config.toml
model = "sound classifier"
dataset = "acted Russian speech (Dusha)"
input = "log_mel"
win_length = 512
arch = "jasper"
widths = [96, 96, 96]
eps = 1e-08
merge_dims = false
one_sided = false
warmup_steps = 1130
adamw_weight_decay_other_params = 0
Rows from block 2 of a small sound classifier, named by matrix and row number. Rows with one number belong to one channel. Each number is 128 + 24 x the weight over its row's rms, rounded and kept within 0 to 255. All counts start at 0.
After each channel's rows are labels from the 100 clips, of 14976, where the channel reaches its highest value: "loudest" is the band of the loudest frequency at the time of the peak. Only what is clearly more common there than usual is listed. The data: acted Russian speech (Dusha). In brackets: how many of the 100.
# convs0: first width-7 conv (model.blocks.2.convs.0.weight, 96x96x7, each kernel summed), inputs 0-47
# convs1: second width-7 conv (model.blocks.2.convs.1.weight, 96x96x7, transposed, each kernel summed), outputs 0-47

convs0.95 [106 131 139 115 126 111 121 105 167 119 132 120  99  73 139 121 100 156  92 108 150 140 104 162 101  78 106 169 101  73 127 111  87 128 116 179 122 122  96 115  91 126 147  89 122 116  90  99]
convs1.95 [141 108 116 143 149  75 124 155 119 135 150  95 171 152 121 125  95 114  88 107 165 113 158 162 142 121 110 117 124 163 129  73 138 134 164 156 152 121 144  94 107 129 143 155  83 135 123 147]
loudest: 250 to 500 Hz (58)

convs0.38 [145 137 137 121  94 169 135 101 124 190 118 124 100 127 117 154 149 115 100 130  48 118 141 115 114 124 137 148 163 165 138 149 130 112  95 101 133 121 139 178 137  88 137  85 125 157 132 117]
convs1.38 [158 136 113 100 143 183 127 150 132 141 123 124 134 104 164 149 114 129 119 134 172 138 119 157 109 126 118 160 106 126 122 164 123 119  90 119 144 143  83 135 116 112 145 153 118 108  88 122]
loudest: 4000 to 8000 Hz (30)

convs0.17 [ 83  99 191 143 130 135 104 128 105 177 118 140 150 133 148 134 119 119 133 110 167 121 131 130  92 108 163 106 108  73 124 131 127 103 136 153 169 121 147 145  83 175  69 148 144 138 130 150]
convs1.17 [141 140 157 104 159 117 169 136 106 191 148 129 117 102 144 132 128  98 128 125 128 110 103 116 154  71 103 118 101 150 185 171 146 117 115 107 142 141 147 117 182 149 131 133 104 115 154 117]
loudest: 2000 to 4000 Hz (37); 4000 to 8000 Hz (36)

convs0.80 [151 132 133 128 146  88 134 124 137 149 138 117 139 134 161 145 123 108 118 124  98 138 134 135  94 114 120 218  73 110 143 117 151 109 139 191 129 118 120 167 146 112 170 168 142 121 114 120]
convs1.80 [115 120 141 129  98  97 105 149 127 131 108 164 107 123 108 134 169 124 126 126 124 101 140 144 158 145 115 142 115 162 123  83 162 125  85  85  98 103  96 135 110 117  90  70 129 105 142 123]
loudest: 250 to 500 Hz (43); 500 to 1000 Hz (25)

convs0.0 [ 98 108 143 108 141 141  93 139  95  93 127 108 147 151 108 150 125 112 112 120 144 112 120 129 128 134 135  96 108 140 138 119  95  67 125 108  98 123 112 105 155 140 110  82 159 147 136 177]
convs1.0 [155 157 151 156 151 137 147 170 118 122 165 110  74 120 120 105 171 121  89 148 139 107 130 148 131 137 177 132 150 120 124 118 168  99 123 133 141 133 118 182 141 102 135 144  82 116 103 116]
loudest: 2000 to 4000 Hz (37)

convs0.64 [174 114 149 129 121 117 139 113 101 120 121 120 137 122 137 120 127 110 135 121 117 145 147 148 156 116  94 109 135  88 201  91  86 103 108 126 128 120 100 131 141 166 120  92 125  94 104 129]
convs1.64 [ 96 146 123 161 126 133 126  98 126 140 127 157  89 130 117 118 112 123 182 160 133  77 113 121 137 108 134 107  89 126 137  78 112 134 112 149 123 144 136 137 145 119 115 141 158 126 106 136]
loudest: 2000 to 4000 Hz (49); 4000 to 8000 Hz (44)

convs0.59 [148 168 143 140 136 127 116 156 149 166 133 147 134 115 121 132  55  77 110 119 118 179 191 115 140 121 113 121 123  95 118 103 112 111 143 113 111 119 102 149 108 120 123 107 142 106 131 133]
convs1.59 [126 176 142  75 103  91  99 155 130 130 109 112 120 117 131 122 186 141 136 137 113 154  85 102 137 127 122 143  99 117 106 137 135 144 143 124 126 140 119 112 128 120 123 144  74 102  63 122]
loudest: 500 to 1000 Hz (64)

convs0.76 [131 106 103 133  96 102 141 131 196 117 101 141 106  94 108 139 124  99 132 124 123 142 150 114 111  76 141 133 134  85 179 102  97 122 138 150 174 101 130 134 138 113 119 148 141 138 113 134]
convs1.76 [131 120 133 107 109 148 106 174  78 151 127 121 127 157 159 138  91 125 130 114  84 120 139 128 100 106 112 133 164 137 114 108 108 141 124  98 102 119 148 137 139 141 177 150 120 134 137 178]
loudest: 4000 to 8000 Hz (39)

convs0.41 [142 146 132 132 149  90 128 153 104 109 133 103 105 156 100 126 165  98 103 113 126  91 118 128 135 109 119  86 114  73 179 104 114 121 150 155 141 165  80 129 105 105  99 100 144  91 111 162]
convs1.41 [115 159 136 140  97 156 125 161 111 118 149  82 135 137 102 145 132 151 125 112 156 127 172  60 146 133 135 128 104 138 106 170 142 122 117 127  76 120 155 123 152 126  90 103 122 160 165 160]
loudest: 250 to 500 Hz (70)

convs0.11 [128  87 171 175 117 141 132 122 138 165 124  93 127 120 104 122 163 136 112 111 145 135 146 133  79 125 131 142 146 137 202 130 114 110 160 152 131 166 117 121 141 108 121 172 122 165 124 150]
convs1.11 [132 113 141  97 141 118 138 171 136 166 159 143 106 117 153 125 165 116 151  93 106 157 129 133 114 162 134 120 114  74  90  98 132 135 132 140 132 157 122 122 126 141 118 149 128 115 119 143]
loudest: 250 to 500 Hz (62); 500 to 1000 Hz (28)

convs0.31 [155 109 127 121 108 120 117 133 148 125 100 139 145 150 112 145  97  93 111 135 113 123 144 115 107 114 119 132 127 157 153 123 117  81 132 141 180 117 117 160 181 139 137 110 121  98 107 121]
convs1.31 [ 84 123 113 154 105 167 112 144 131 115 127 144  44 127 128  75 156 155 146 150 140 143 107 143 154 100 112 125 121 137 120 105 139 150 145 137 146 140 101 123 156 110 114 144 118 131 105 156]
loudest: 250 to 500 Hz (42); 500 to 1000 Hz (28)

convs0.48 [144 139 155 109 150 145 168 126 147 127 133 140 126 123 130 130 132 145 109 116  90 141  98 148 142 104 111 118 114  85  83 140 125 142  59 110  86 114 173 164 137 121 106 103 164 129 140 150]
convs1.48 [197 127 138 112 131 140 112 144 149 117 118 112 145 163 158 124 151 136 110 141 122 152 131 108  83 122 115  93 162  92  52 113 115 140  89 134 133 139 125 135 150 133 102  76  98 107 116 112]
loudest: 500 to 1000 Hz (36)

convs0.46 [126 159  99 132 124 126 112 108 144 141  92 154 128 128 123 128  92 119  96 126 140 126 107 123 144  87 126 151 124 123 108 103 109  90 133 123 158 135 112 158 120 130 100 145 143  73 149 158]
convs1.46 [159 137 145  82 108 169 143 150 143 139  88 118 120 137 145 127 126 146 136 113 128 158 102 138 104  87 141 164 159 160 145 142 137 146 138 118 143 115 104 123 135 137 130 130  73 147 105 118]
loudest: 4000 to 8000 Hz (53)

convs0.5 [141 165 142 140 131  96 119 122 170 152 153 151 138 143 130  90 118 121 132  70  78 165 133 151 127  93 111 154 125 129 187 132 117 108 130 108 115 126  80 133 143 115 110 128 105 114  78 166]
convs1.5 [151 106 153 115 163  81  96 117 137 153 113 137 125 111 162 146 137 143 144  85  98  95 132 139 135 151 144 123 155 140 134 105 127 183 135 115 142 109 129  92 130 126 101 126 154 131 154 114]
loudest: 500 to 1000 Hz (58)

convs0.22 [158 134 140 150  81 140 110 146 141  96 152 131 155 124 132 125  86 129 179 155 107 117 124 125 124  71 173 143 164  81 119 168 136 107 142 151 160 106 115 168 141 154 119 112  81 114 143 105]
convs1.22 [147 137  74 106 106 113 109 136 118 138 152  86 130 136  81 140 155 108 112 116 131  76 132 121 145 112 145 140 105 123 155 177 131 119 155  68 162 131 104 109 129 118 153 141 127 159 114 163]
loudest: 250 to 500 Hz (51); 500 to 1000 Hz (33)

convs0.7 [137 124 109 131 162 142 131 125  96 142 120 171 160 169 132 118  84 132 137 132 120 131 122 115 129 101 140 110  93  63 100 121 103 128 149 128 111 115 175 127 120 122 112 129  81 126 144 147]
convs1.7 [165 112 102 143 118 138 101 144 104 122 116  87  66 123 115 138 108  89 116 165 129 137 134 104 102 120 107 124 146 135 102 139 122 112 122 178  74 211 108 164 135 124  91 123 114  98 116 101]
loudest: 4000 to 8000 Hz (65)

convs0.10 [ 90 124 141 110 120 139 119 150 112 124 128 152 100 138 124 127 118 131 120 138 138 177 126 113 173 162 128 142 101 112 143 114 148 139 155 168 159 178 106 113 155 124 143  72 131 110 118 182]
convs1.10 [140 132  84 103  82 138 122 117 162  99 176 138  92 121 119 151 111 166 147 149 136  83 154 155 117 136 143 134 156 125 101  87 138 168 116 147 108 181 128 153  94 136  92 121 110 151 106 137]
loudest: 250 to 500 Hz (51); 500 to 1000 Hz (28)

convs0.26 [105 102 125 117 134 120 102  90 134 118  96 134 126 122 125 106 151 110 110 122  84 126 151 173  95 158 145  86 110 148  97 127 117 128 132 152 135 132 173 153 126 162  87 146 103 124 132 146]
convs1.26 [151 106 114 127 126 111 150 117 160 131 139 108  97  93 117 110 131 132 121 142 160 164 132  72 151  99 143 124  97 122  87 153 162 118  78 112 162 119  97 123 141 106 128  82 130 139  98 134]
loudest: 4000 to 8000 Hz (67)

convs0.82 [116 137 145 139 102 123 150 110 102 141 138 108  79 103 126 148  86 137 120 155 121 120 105  94  85 141  96 146 148  98 149 102 132 134  99 113 119  96 103 141  93 104 169 114  94 138  95  92]
convs1.82 [105 158 127 138 108  93 100 120 118 148 127 160  84 123 115 149 143 125 158 135 137 135  91 110 126 118 156 146 128 124 134 114  98 137 116  90 131 111 125 115 103 154  99 124 113 138  92 131]
loudest: 250 to 500 Hz (74)

convs0.9 [158 135 152 102 101 119 134 122  58 115 164 121 137 129 141 113 118 102 144 153 123 140 111 140 127 117 115 149 170 127 180 142 118 135 116 144 135 136 154  78  97 120  85 156 109 110 130 160]
convs1.9 [117 189 161 118 130 119  88 148 128  92 154 103 106 107  84 114 203 124 154 138 132 118 120 131 107 160 149 166 121  98 114 137 118 111 114 134 128 143 126 115 142 154 133  91 133 115 144 105]
loudest: 250 to 500 Hz (45); 500 to 1000 Hz (35)

convs0.44 [134  89 120 151 156 152 127 155 116 140 101 119 149 148 122 133 160  75 115 113 121 150 101 128 121  92 137 190  98 115 158 158 110 101 101 145 128 126 129 124 134 160 115 136 146 115 113 150]
convs1.44 [ 91 144 167 110 137 166 141 183 139 142 170 131  91 127 141 184 107 145 113 104  78  79 110 131  96 104 151 131 124 136 164 158 128 125 114 142 170 137  99 123 117 138 139 128  89 159 123 136]
loudest: 250 to 500 Hz (48)