Weights of a small sound classifier: soap at rate 0.002.
Rows from block 4 of a small sound classifier, named by matrix and row number. Rows with one number belong to one channel. Each number is 128 + 32 x the weight over its row's rms, rounded and kept within 0 to 255. All counts start at 0.
After each channel's rows are labels from the 100 clips, of 14976, where the channel reaches its highest value: "loudest band" is the band of the loudest frequency at the time of the peak. Only what is clearly more common there than usual is listed. The data: acted Russian speech (Dusha). In brackets: how many of the 100.
# convs0: first width-7 conv, stride 2 (model.blocks.4.convs.0.weight, 96x96x7, each kernel summed), inputs 0-95
# convs1: second width-7 conv (model.blocks.4.convs.1.weight, 96x96x7, transposed, each kernel summed), outputs 0-95

convs0.89 [135 132 147 151 180 114 148 129  88 232 143  89 124 129 172 133  87 126 106 111 145 115 114 150 103  96 204 100 143  92  98 108 164 180 142 144 112 122 123  73 139 161  71 108  96 184 131 157 136  63 116 113 138  87 129  98 129 145 181 171 154 131  75 119 123  99 136  68 112 151 131 125 108  82 115 129 124  87  86  91 121 137 121 133 123 129 154 150  79 118 112  49 123  64  80 114]
convs1.89 [119 120 118  94  59 133 174  69 170 171 155 132 173 152 172 174 128 113 110 165 130 116 105  64 150 175 154 153 208 104 125 124 118 116 131 150 194 108  82  73 154  89 135 104 162 156  91 100  74 123  84 114 141 163 144 157 166 119 111 155 115 168 137 114 154  86 105 136  95 138  95 164 175 147 143 152 118  82 144 146 128  99 164 151 100 108 174  61 111 188 140 138 144 115 144 138]
loudest band: 4000 to 8000 Hz (89)

convs0.42 [200 166 129 133 113  71 119 132  86  92 167 103 175 230 135 154 166  93 129 160 115 157 154 116 146 139 132 142 185 124  76 105 127 134 104 159 101  94 170  69 161  82 155 106 115 110 147 170 120 155 129 125  92  99 188 106  87 130 191 109 124 122 168 101 124  90 120 108 142  97 172  93  85 131 146 121 137 122 109 137  72 127 117 112 141 178  91 102 120 178 164 151  94  89 117  98]
convs1.42 [132 118 174 145  93  96 155 178  71 102 113 118 124 105 171  83 199 112 143 138 147 160 107 118  81 107 163  88 120  96 121 163 148  97 134  98 107 158 162 161 100 169 106 131 161  99  66 152 154 128 121  50 119 130 147 132 140 157 122 122 127 104 156 133  59  76  95 155  80  55 109 120 148 174 140 192 104 133 131 117 148 140 154 151  97 104 171 135 174  95 130 186 101 191 112 126]
loudest band: 1000 to 2000 Hz (34)

convs0.18 [188 104  81  64 108 156 117 148 139 112 153 132 141 169 137 120 122 126 121  93  88 115  74 125 141  72  73 140 119 139 109  83 119  66 102 170 115 127 100 142 127 109  87  94  64 101 136 138 113 156  97 120 104 136 128 189 120  99 139 106 158 101 145 162 184 153 102 150 177  71 167 196 151 171  97 108 136 122 135  95 127  78  88  99 121  98 182 140  99  83 114 203 146 112 159 112]
convs1.18 [ 87 144 152 129 127 109 122 124 155 130 127 129  77  81 189  86 117 114 197 129 168 137 158 183 129 101 133 215 160  92  82 137 124  66  79 131 112 139 156 118 159 112 126  87 146 108 152 135 139 104 147 110 107 133  95 186 176 134 109 154 153 232 119 138 182 129 143  77 121 134  95 155 125 108 178  96 122 156 155 137 142 123 110  93 149 153  52 126 120 133 106 113 103 177  94  99]
loudest band: 4000 to 8000 Hz (44)

convs0.61 [116 103 131 100 100 147 119  92  33  82 100 126 117 112  90 168 124 116 121 114 133  60  73 130 115  79 160 150  92 170 180  94  90 140 137 102 123 173 120 120 146  98 104 182  78 127  96 149 159 114  86 149  98  98 142  88 156  88 110 143 111 113 145  89 123 122 103 147 123 144 155 136 147 123 182 118  57 166 101 109  85 106  92 113 128  76 164 142 103 169 143  57  95  87 181 118]
convs1.61 [135 125 109  93 132 170  99 110 154  91 164 111  53  75  79 106 114 174 126 134 154 114 160  76 114 134 139 142 164  69 112 131 137 134 173  98 135 110  75 153 113  90 157 109 155 132 176 151 122 171 132  95 182 114  93 109 135 106 159 106  98 125 181  56 139 117 108 135 208 148 104 120  99 147  54 134 131  59 116 140  95 105 141 143  88 135 133 162 154 124 179  79 169 168 102 135]
loudest band: 4000 to 8000 Hz (37)

convs0.62 [ 74 124 130 158  78 156 143 136  62 119  84 114 102 137 136 100 157 161 144 167 117 100 118 148 141 125 105  53  77 110 143 117  94  45 168 177 116 121  45 138 111  78  97 111  94  66 160 121  98 130 135 109 158 128 136 139 152  71 190 114 111 155 126 136 157  89 132 117 177 144 161 125 131 121 130  82 117 114  90 113 109 102 165 108 115 104  72  96  97 165 195 109 130 137  95  95]
convs1.62 [181 112 139 170 155 115 141 151  67 129 105  89 128 117 119 154 128 139  87  53 152 111 154 113 135 143 183 147 125 184 201 136  84 125 156 126 135 134 151 115 138 107 165 128 105 131 142 165 144 134 136  98 164 140 114 146  92 151 134  94 154  14 143  94 103 138 112 146 117  83 126 149 121 192  93  90 108 123  93 136 121 107  76 192  66 137  89 167 138  92 131 154 102 162 187  99]
loudest band: 4000 to 8000 Hz (32)

convs0.60 [115 115 113 129 121 106  91 182 122 146 155 173 157 134 134 118 131 102 102 131  93 142 109 107 129 114 154  80 101 114 155  88 117 120 119 110 147 143  70 127 128  89  84 151 114 132 128  77 138 164 171 182 118  93  65 158 169 126 117 119  71 115 161 163 136 134 161  49  72 192  59  96 137 112 143 182 163 112 113  93 166 131 172 103 122 130  79 153  60 181  99 103 158  75 159 125]
convs1.60 [134 113 147 139 127  90  98 105 124 120 127 122 129 119 165 161 163 253 112 108 131 119 104 162 158 172 108 111  94 144 157 101  86 184  76 147 117  97 122 121 119 102  96 169 122  80 125 108 130 146 169 172 133 147 122 145  79 131 128 137 158 169 124  59 137 119 132  86 156 114 114 180 156 139 173  92 184 124 104 135 120  98 112 185 145 232 116 157 134 181 161  99 127 143 155 116]
loudest band: 250 to 500 Hz (46)

convs0.57 [178 114 116 154 121 150  50 143 116 144 172 109 152 117 100 137 150 115 125  99 119 103 158 109 158  92 127 116 115 178  81 124 130 143 118  92 137 150 144 147 117 164 101 154  79 196 131  80 181  98 130 111 133 112 133 130 144 203 166 111 101 124  92 128 127 122  60 104 120 140 112 112 125  77 137 182 132 135 136 122 122 113  97  21 176  88  91 143  94 119 106 202 115  97 109  53]
convs1.57 [166 129 150  69 128 149  73 111  90 113 192 182  97  73 175  93 174 208 116 100 128 127 113 126  80 148 125  65 125  95 142 137 163 191 139 134 121  90 139 124 115 131 157  84 151 118  72 104 124 138 120 114 152 151  92 118 124  88 165 128 149 149 169 142 172 161 115 114 170 104 111 156  98 168 126 150 176 176  80 131 109 158 118 130  85 119 126  81  91 175 167  77 142  84 112 147]
loudest band: 250 to 500 Hz (42)

convs0.85 [111 106 163 123 116 114 115 160 139 154 166 232 136  86 120 178 129  99  50 123 126 154 102  89  91 139 174 109  98 105 149 134 115 110 117 152 102 122  36 126  86 117 170  62 162 128  95 119 106 129 135 172 117 111 105 111 143  89  93 152 147 131 148 185 116 164 140 118 127 172 143 102 177  48 103 100 147 144 123  87 116  62 133 149  93  77 125 125 136 137  90 130 134 115 172 132]
convs1.85 [134  52 163  84 113 155 127 107  97 168 111  94  64 185  91 121 141 196 104 118 112  86 107 160  94 179  94 167 121 132  75 118 117 147 145 124 122 141  57  80 140  90 168 164 109 110 114 151 167 190 146 126 147 173 127 108 128 165  74 131 109 125 150 119 167 153 124 173 170 112 108 132 111 153  75  97 134 138  85 188  92 131 112 177 144 124 156 101 144  92 121  90 174 121  97 116]
loudest band: 500 to 1000 Hz (27)

convs0.58 [129 103 192 148 146 159 158 106  85 135  73 167 165  95 149 106 155 197 100 164 139 164 144 130  80 105 152 113 103 167 122  79 129 151  77 136 134 136 117 216 128  86  86  96 122 114  86 123 101 128 122 170  96 140 137  91 137 106 135 143 162  91 165 104 175 101  74 112 114 120 190 104 113 157 124  83 163  81 101 100 156 142  97  71  71 157 109 107 135  89 100 153 117 155  79 125]
convs1.58 [111  97 124 153 131  80 103 110 104 113 164  36 132  78 154 155 162 130  79 117 138  88 105 143 138 148 146 134 136 167 177 120 115  52  99 152 209 168 150 122 144  98 134 129 153 161 173  62 102 156 177  92 187 102  91 127  95 133 123 109 113 125 132  92 127 123 128  93  49 144 117 146 116 104 130 192 126  93 166 157 139 149  86 114 148  96 176  79 126 131 152 144 148 134 169 102]
loudest band: 4000 to 8000 Hz (54)

convs0.34 [127 111 187 184  96  72  73 117 100 136 103 144 116 112 120 137 143 120 130 164  97 238 112 126 123 142 174  68 128 115  86 148 114 102 127 113 143 118 137 125  67 107 110 136 174 100 104 146 151 188 115 136 110 184  92  99 165  89 175 153 131 142 139 119  93  79 131 127 155 141  77 128 145  78  76 147 126 111 173 158 137 165  84 135 181 112 159 167  98 119 105 101 163 154 153  75]
convs1.34 [118 107 111 144 102  96 167 135 160  90  82 136 212 140 156  52 142 138  70 101  83 141 117 125 120 149 149  95 120 121 118  54  82  86 109 136  80 134 107  87 110 146 183 136  98 129 106  98 138 121 108 142 142 108 101 103 110 111 129 193 120  97 129  74  94 130  61 134 109 182 144 110  95 175 154 127 117 113  82 114 128 105 154  91 107 113  74 158  88 202 176  99 158 139 118 121]
loudest band: 500 to 1000 Hz (35)

convs0.91 [147 103 109  97  92 111 156 126  97  75 139 164 150  89  94 126 129 146 134 135 104  97 154 174 147 139  75 151  96 141 169 104  96 138  71 141 163 169  71 192 137 115 112 140 107  86 110  57 116  94 122 125 100  71 139 172  90 139  70 140  99 128 128  97 151  94  92 200 124 154 151 155 136 109  90 201 115 110 102  90 139 108 165 143 134  63 132  79  70 108 107 118 148  80 144 117]
convs1.91 [128 158 123  74 111 160 119 150  37 128 155 186  80  89 119 152 122 120  57 128 121 133 160  83 171 109 148 146 124 141 181 128  95 154 163 125  57 118  98 111 135 122 100 146  99 120 197 119 128 117 161  92 100 131 139 105 148  97 146  91 163 120 176  89 134 178 131 131  95 152  75 129  97 168  99 140  92 167 117 146 176 121 137 136 126 132  60 169 139  80  85 106 140 191  88 116]
loudest band: 250 to 500 Hz (45); 500 to 1000 Hz (40)

convs0.38 [182 105 136 128 175 100 116 177  79 107 139  88 174  82  47 137 136 135 162  99 161 118 133 101 175 129 118 132 190 100  69 141 113 111 124 123 201 179  93  68  96 124 170 124 166 104 130 126  89 119 124 124 131 148 156 119 111 119 144 197  63 156 119 156 114  78  98  91  97 146 155 120 124 117  74 133 121 104 112 153 177 141 118  68 138  94 153 100  95 158 120  77 105 126 140 154]
convs1.38 [111  88 170  93 173 160 165 141  90 115 101 121 165 122 120 141 169 124 173  96 128 159 121  97 118 173 123 101 138 112 124 111 128 165 161 163 167 182  91 158 150  90 136 114  97 114 118 133  73 142 192 137 104 156 114  74  69 158 117 150  86 123 136 118  67 125 143 128  81 139 140 122  48 181 113 150 116 159 124  48 157 101 130 126 117 138 137 163 107 178 111 127 204 116  77  75]
loudest band: 4000 to 8000 Hz (76)

convs0.80 [165 172 103 123 177  51 103 120 119 187 172 131 179 117 120  87 140 104 168 114 134 125 132 128 102 159  96 109  86  91 199 120 123 101 170 185 169  79  75 133  77  95 107  90 155 144 138 142 179 115 107  99  76 170 151  80 134 125 150 158  94 120 156 108 116 108 168 116 136 100 166 159 135  50  74 146 109 115 173  99 113 129  84 149  83 112 117 121 145 111 162 112 125 163 123 117]
convs1.80 [138  83  71 130 179 100 123 145 149 121 106 169 117  93  63 128  84  89  85  42  96 147 164 139 100  88 133 129 138  68 155 140 192 156 144 149  74 153 142  98  99 159 119 140 113 142 112 125 120 115 154  74 153 158 120 166  98 167  91 165 106  90 158  82 198  83 201 140 107  99  97 129 144 153 111 136 146 127 116 149  86  98 133 121 113 134  93 138 106 132  77 104 165 136  98  85]
loudest band: 2000 to 4000 Hz (32); 4000 to 8000 Hz (30)

convs0.5 [152  99 196 154 124  44  96 137 176 123 103  85 197 195 119 125 156 118 102 101  67 165 158 142  83 135 146 117 198 109 110  90 100 133 101 137  80 140 126  87 154  94 115  93 102  84 121 110 183 122 102 139  77 182 171 129 142 185  74 146 125 133 159  94  86 110 119 160  99 111 168 168 128 131 137 133 118 140  74 130 137 105  77 149 149 135 128 106 121 104 126  76 118 131 143 120]
convs1.5 [149 189 158 128 100  77 159 173 175 122 105 112 109 161 197  74 127 120 137 142 160 120  94 216 126 137  83 154  92 127 142 132 166 134 168 114 146  94 173 129 162 123 144 108 174 131 102 152 144 177 138 170 131 108 149 164 135 130 154 138 135 170  68 172 163 140 181  54  97 147 118 152 114 153 116 107 132  84 127 113 141 137 128 136 147 177  98 115  93 106 111 193  43 141 134 140]
loudest band: 250 to 500 Hz (48)

convs0.11 [145 112 110 121 145 118 152 154 156 110 123  63  92  80 116 203 149  83  88 146 172 111 150 140  90 162 161 127 134  69 138 100  73 134 140 199 119  85 102 124 106 131  39  96 143 133 100 152 128 126 103 167 181 134  84 157  71  77 141 111 134 104 113 128 173 147 155 160 142 121 150 129 136  88 113 130  71 125 122  96  82  62  88 125 185 177 116 115  88 154 139 122 106 130 150 112]
convs1.11 [119 118 148 118 147  96 126 131 164 134  66 143  92  98 120 195 108 145 163 150 110 170 122 130  94 107 180 142 167 114 132 104  96  97 142 139 140 176 167  52 166  53 123  64 114 153 135  50 149 129 140 123 140 103 139 133 160 128  86 169 128 105 115 173 185 132 167 131 149 121 147 109 160  80 134  94 114 113 105 167  68 137  82 129 131  64  99 156  64  83 140 130 146 115  79 117]
loudest band: 2000 to 4000 Hz (54); 4000 to 8000 Hz (43)

convs0.51 [ 84 137  74 144 101 143 106 106 131 114 168  75 106 153 112 121  70  95 152 117 148 133  95  81 132 105 131 124 143  62 112 166  61  89 165  92 109 119  51 158  66 121 126 148 114 102 153 133 161 149 156  88 128 171 146 156 123 163 106 120 133 164 144  83 153 107  76  83 199  75 145 118 166 147  85  76  81 141 120 121 107 129 135 136 121 121  84 139 145 143 122 103 138  91  48 159]
convs1.51 [ 64  89 169 112 149  87 132 145 149 134 121 135 161 117 155 159 146 114 158  73  92  77 147 157 161 177 161 110 144  70 102 109 135 121 138 137  94 127 167 115 144  95 127  50 160 152  79 130 129  94 167 160 142 198 101 174  82 129 140 139 115 118 124 111  86 127 135 160 216  72 100 156 128 154 130 102 116 104 146 170 146 143 120  76 194 111  80  91 114 107 173 169 122 129 153 152]
loudest band: 250 to 500 Hz (65)

convs0.10 [124  90 103 147 147 162 114 161 227  90 117 153 130 194 107 144  99 107  86 158 211 138 162 113 102  90 117 112 109 169 162 134 148 109 105 100 163 167 178 178 134 154 155  51 114 140 125 177 116 125 128 110 136 128  95 105 122 119  96 162 123  79 115  98 104 119 156 158 175 131 158 122  82 136 141 154 125 143 111 120 127 203 210 112 112  99 133 158 161 102  89 117  83 116 109 142]
convs1.10 [ 89 123 131 189 103 113 136 113  97 114  39 131  90 125  72 140 121 109 104 179 162 112 109 105 160 117 169 129 160  88  59 152 109 177 182 122 146 146 158 146 134 142  97  67  57 123 139 101 119 161 152 105 159 163 116 161 110 131 147 171 128 119 122 211 113  63 125 130 112 128 144 132 144 120 166 139 161 138 155 109  90 119  56 103 146  88 188 149 151 100 139 126 154 130  99  79]
loudest band: 500 to 1000 Hz (40)

convs0.53 [151 147 123  89 181  96 133 119 116 131 117 127 144 236 131 124 153 120 118 130 140 129 108 105 123  87 158 144  86  99 155 137 141 197 108 121  87 128 186  64 111 181 131 119 129 149 115 158 165 144 125 113  49 157  98 105 158 105 177 141 101 111 137 143  92  97 142 135 109 170 105 150 162 171  68  66 103 107 121 100 123 134 136 123  75 112  68  76 151 145 101  80 182 115 165 155]
convs1.53 [ 79 150 132 206 123 118 127 123 155 152 137 155 107 126 129 150 155 122 106 113 158 148 148 128 111 114 165 143 170 176  88 150 124 178 133  67 147 105 118 107 155 110 197 124 155 121 102 169  96 146 171 140 152 176 175 155 176 152  70  98 120 123 117  85 119 145 132  60 154 131 141 172 140 120 132 147 190 145 153 139 159 186  94 112 169 133 159 191  96 134 108 178 139 165 116  36]
loudest band: 1000 to 2000 Hz (35)

convs0.81 [140  96 154 112 143 114 116 129 112  98 134 143 131 136 135  87 176 155 186 108 121 163 157 136 170 115 166 104  87 117 183 125  59  96 149 137 131 190 118 119 146 131 134 133 136  89 185 146 135 111 164 126  74  53 105 123 122 158  67  97  72 123 147 136 109  85 119 129 148 108 161 101 131  98 139 114 111 134 126  47 143  62 194  76  82  45 132 107 110 156 149 114  88 136  98 114]
convs1.81 [133 180 138 207 139  91 122 182 113 121 170  99 156 139 111 126 111  97 115 108 139 101 148  62  83 187 143 107  92 166 104 130 109  97 173 139  69 124 158  93 137 127 137 137 114 118  51 168  90  97 129 137  90 110 109  42 135 135 144  94 153 153 156 148 134 149 149 131 187 164 165 126  91 143 107 128 126  69 138  99 125 133 154 188 124 174 160  93  89 145  86  75 105 155 114 106]
loudest band: 4000 to 8000 Hz (38)

convs0.13 [ 52 136  98  98 212 119 130 119 135 142  91 144 138  74 123  78 116  31 100 188  82  87 104 117 110 101 114  76  81 117 126  74 139 133 118 138 150 147 151 128  90 154 103 138 115 156  88 139 183 117 157 157  84  93  99 143 100 134 100 112 140 120 113 150 188 139 147 109 148 145 167  91 124 127  80 157 167 125 111 170 153  73 126 105 117 126 163 100 117 176  95 122 115 104  84 174]
convs1.13 [120 122 200 147 150 119 161 117 109 130 114 127 114 130 142 124 135  76  99  98  76 174  46 133 134 148 155 142 153 136 176 143  98 133 108 125 164 161 134 103 131 165 143  82  61 168 130 143  54 157 142 180  98 105 136 182 124 151 154 134  83 126  90 157 150 147 132 105  46 111 165 150 158  83 127 142 123 121 169  93 115 153 173  62 123 152 161 122  83 130 130 131  59 123 161 178]
loudest band: 250 to 500 Hz (51)

convs0.72 [147 128 136 112 122  47 164 109  86 106 127 195 180 157  90 127  83 115  88 133  99 119  62  90 135  76 136 116 105 147 106 123 122 105 149 120 172 113 123 106 173 105  93 148  85 172 120 145 107 142 151 150 172 135 154  60 176 105 130 128 147 128  88 117 115 138 131  95 163 165  86 175  80  96 135  83 201 155 108  82 166 151  96 142 105 112 119 158  85 110  74 150 115 143 190 120]
convs1.72 [115  64 113 107 140 142  61  90 152 103 106 137 112  57 134 108 150 164 131 122 160 109 110 182 141 111 109 153 138  72  94 148 126 181 158 131 139 124 166  91 140 138 168 120 120  53 207 134 151 153 130  98 140 153 124 143 132 104 172  93 152 140 158 146 173 143  98 127  96 145  96 127  88 159 154  97 145 108 159 109 113 102 134 130  79 179  81 130 148 166 150 112 110 123  69  22]
loudest band: 250 to 500 Hz (52)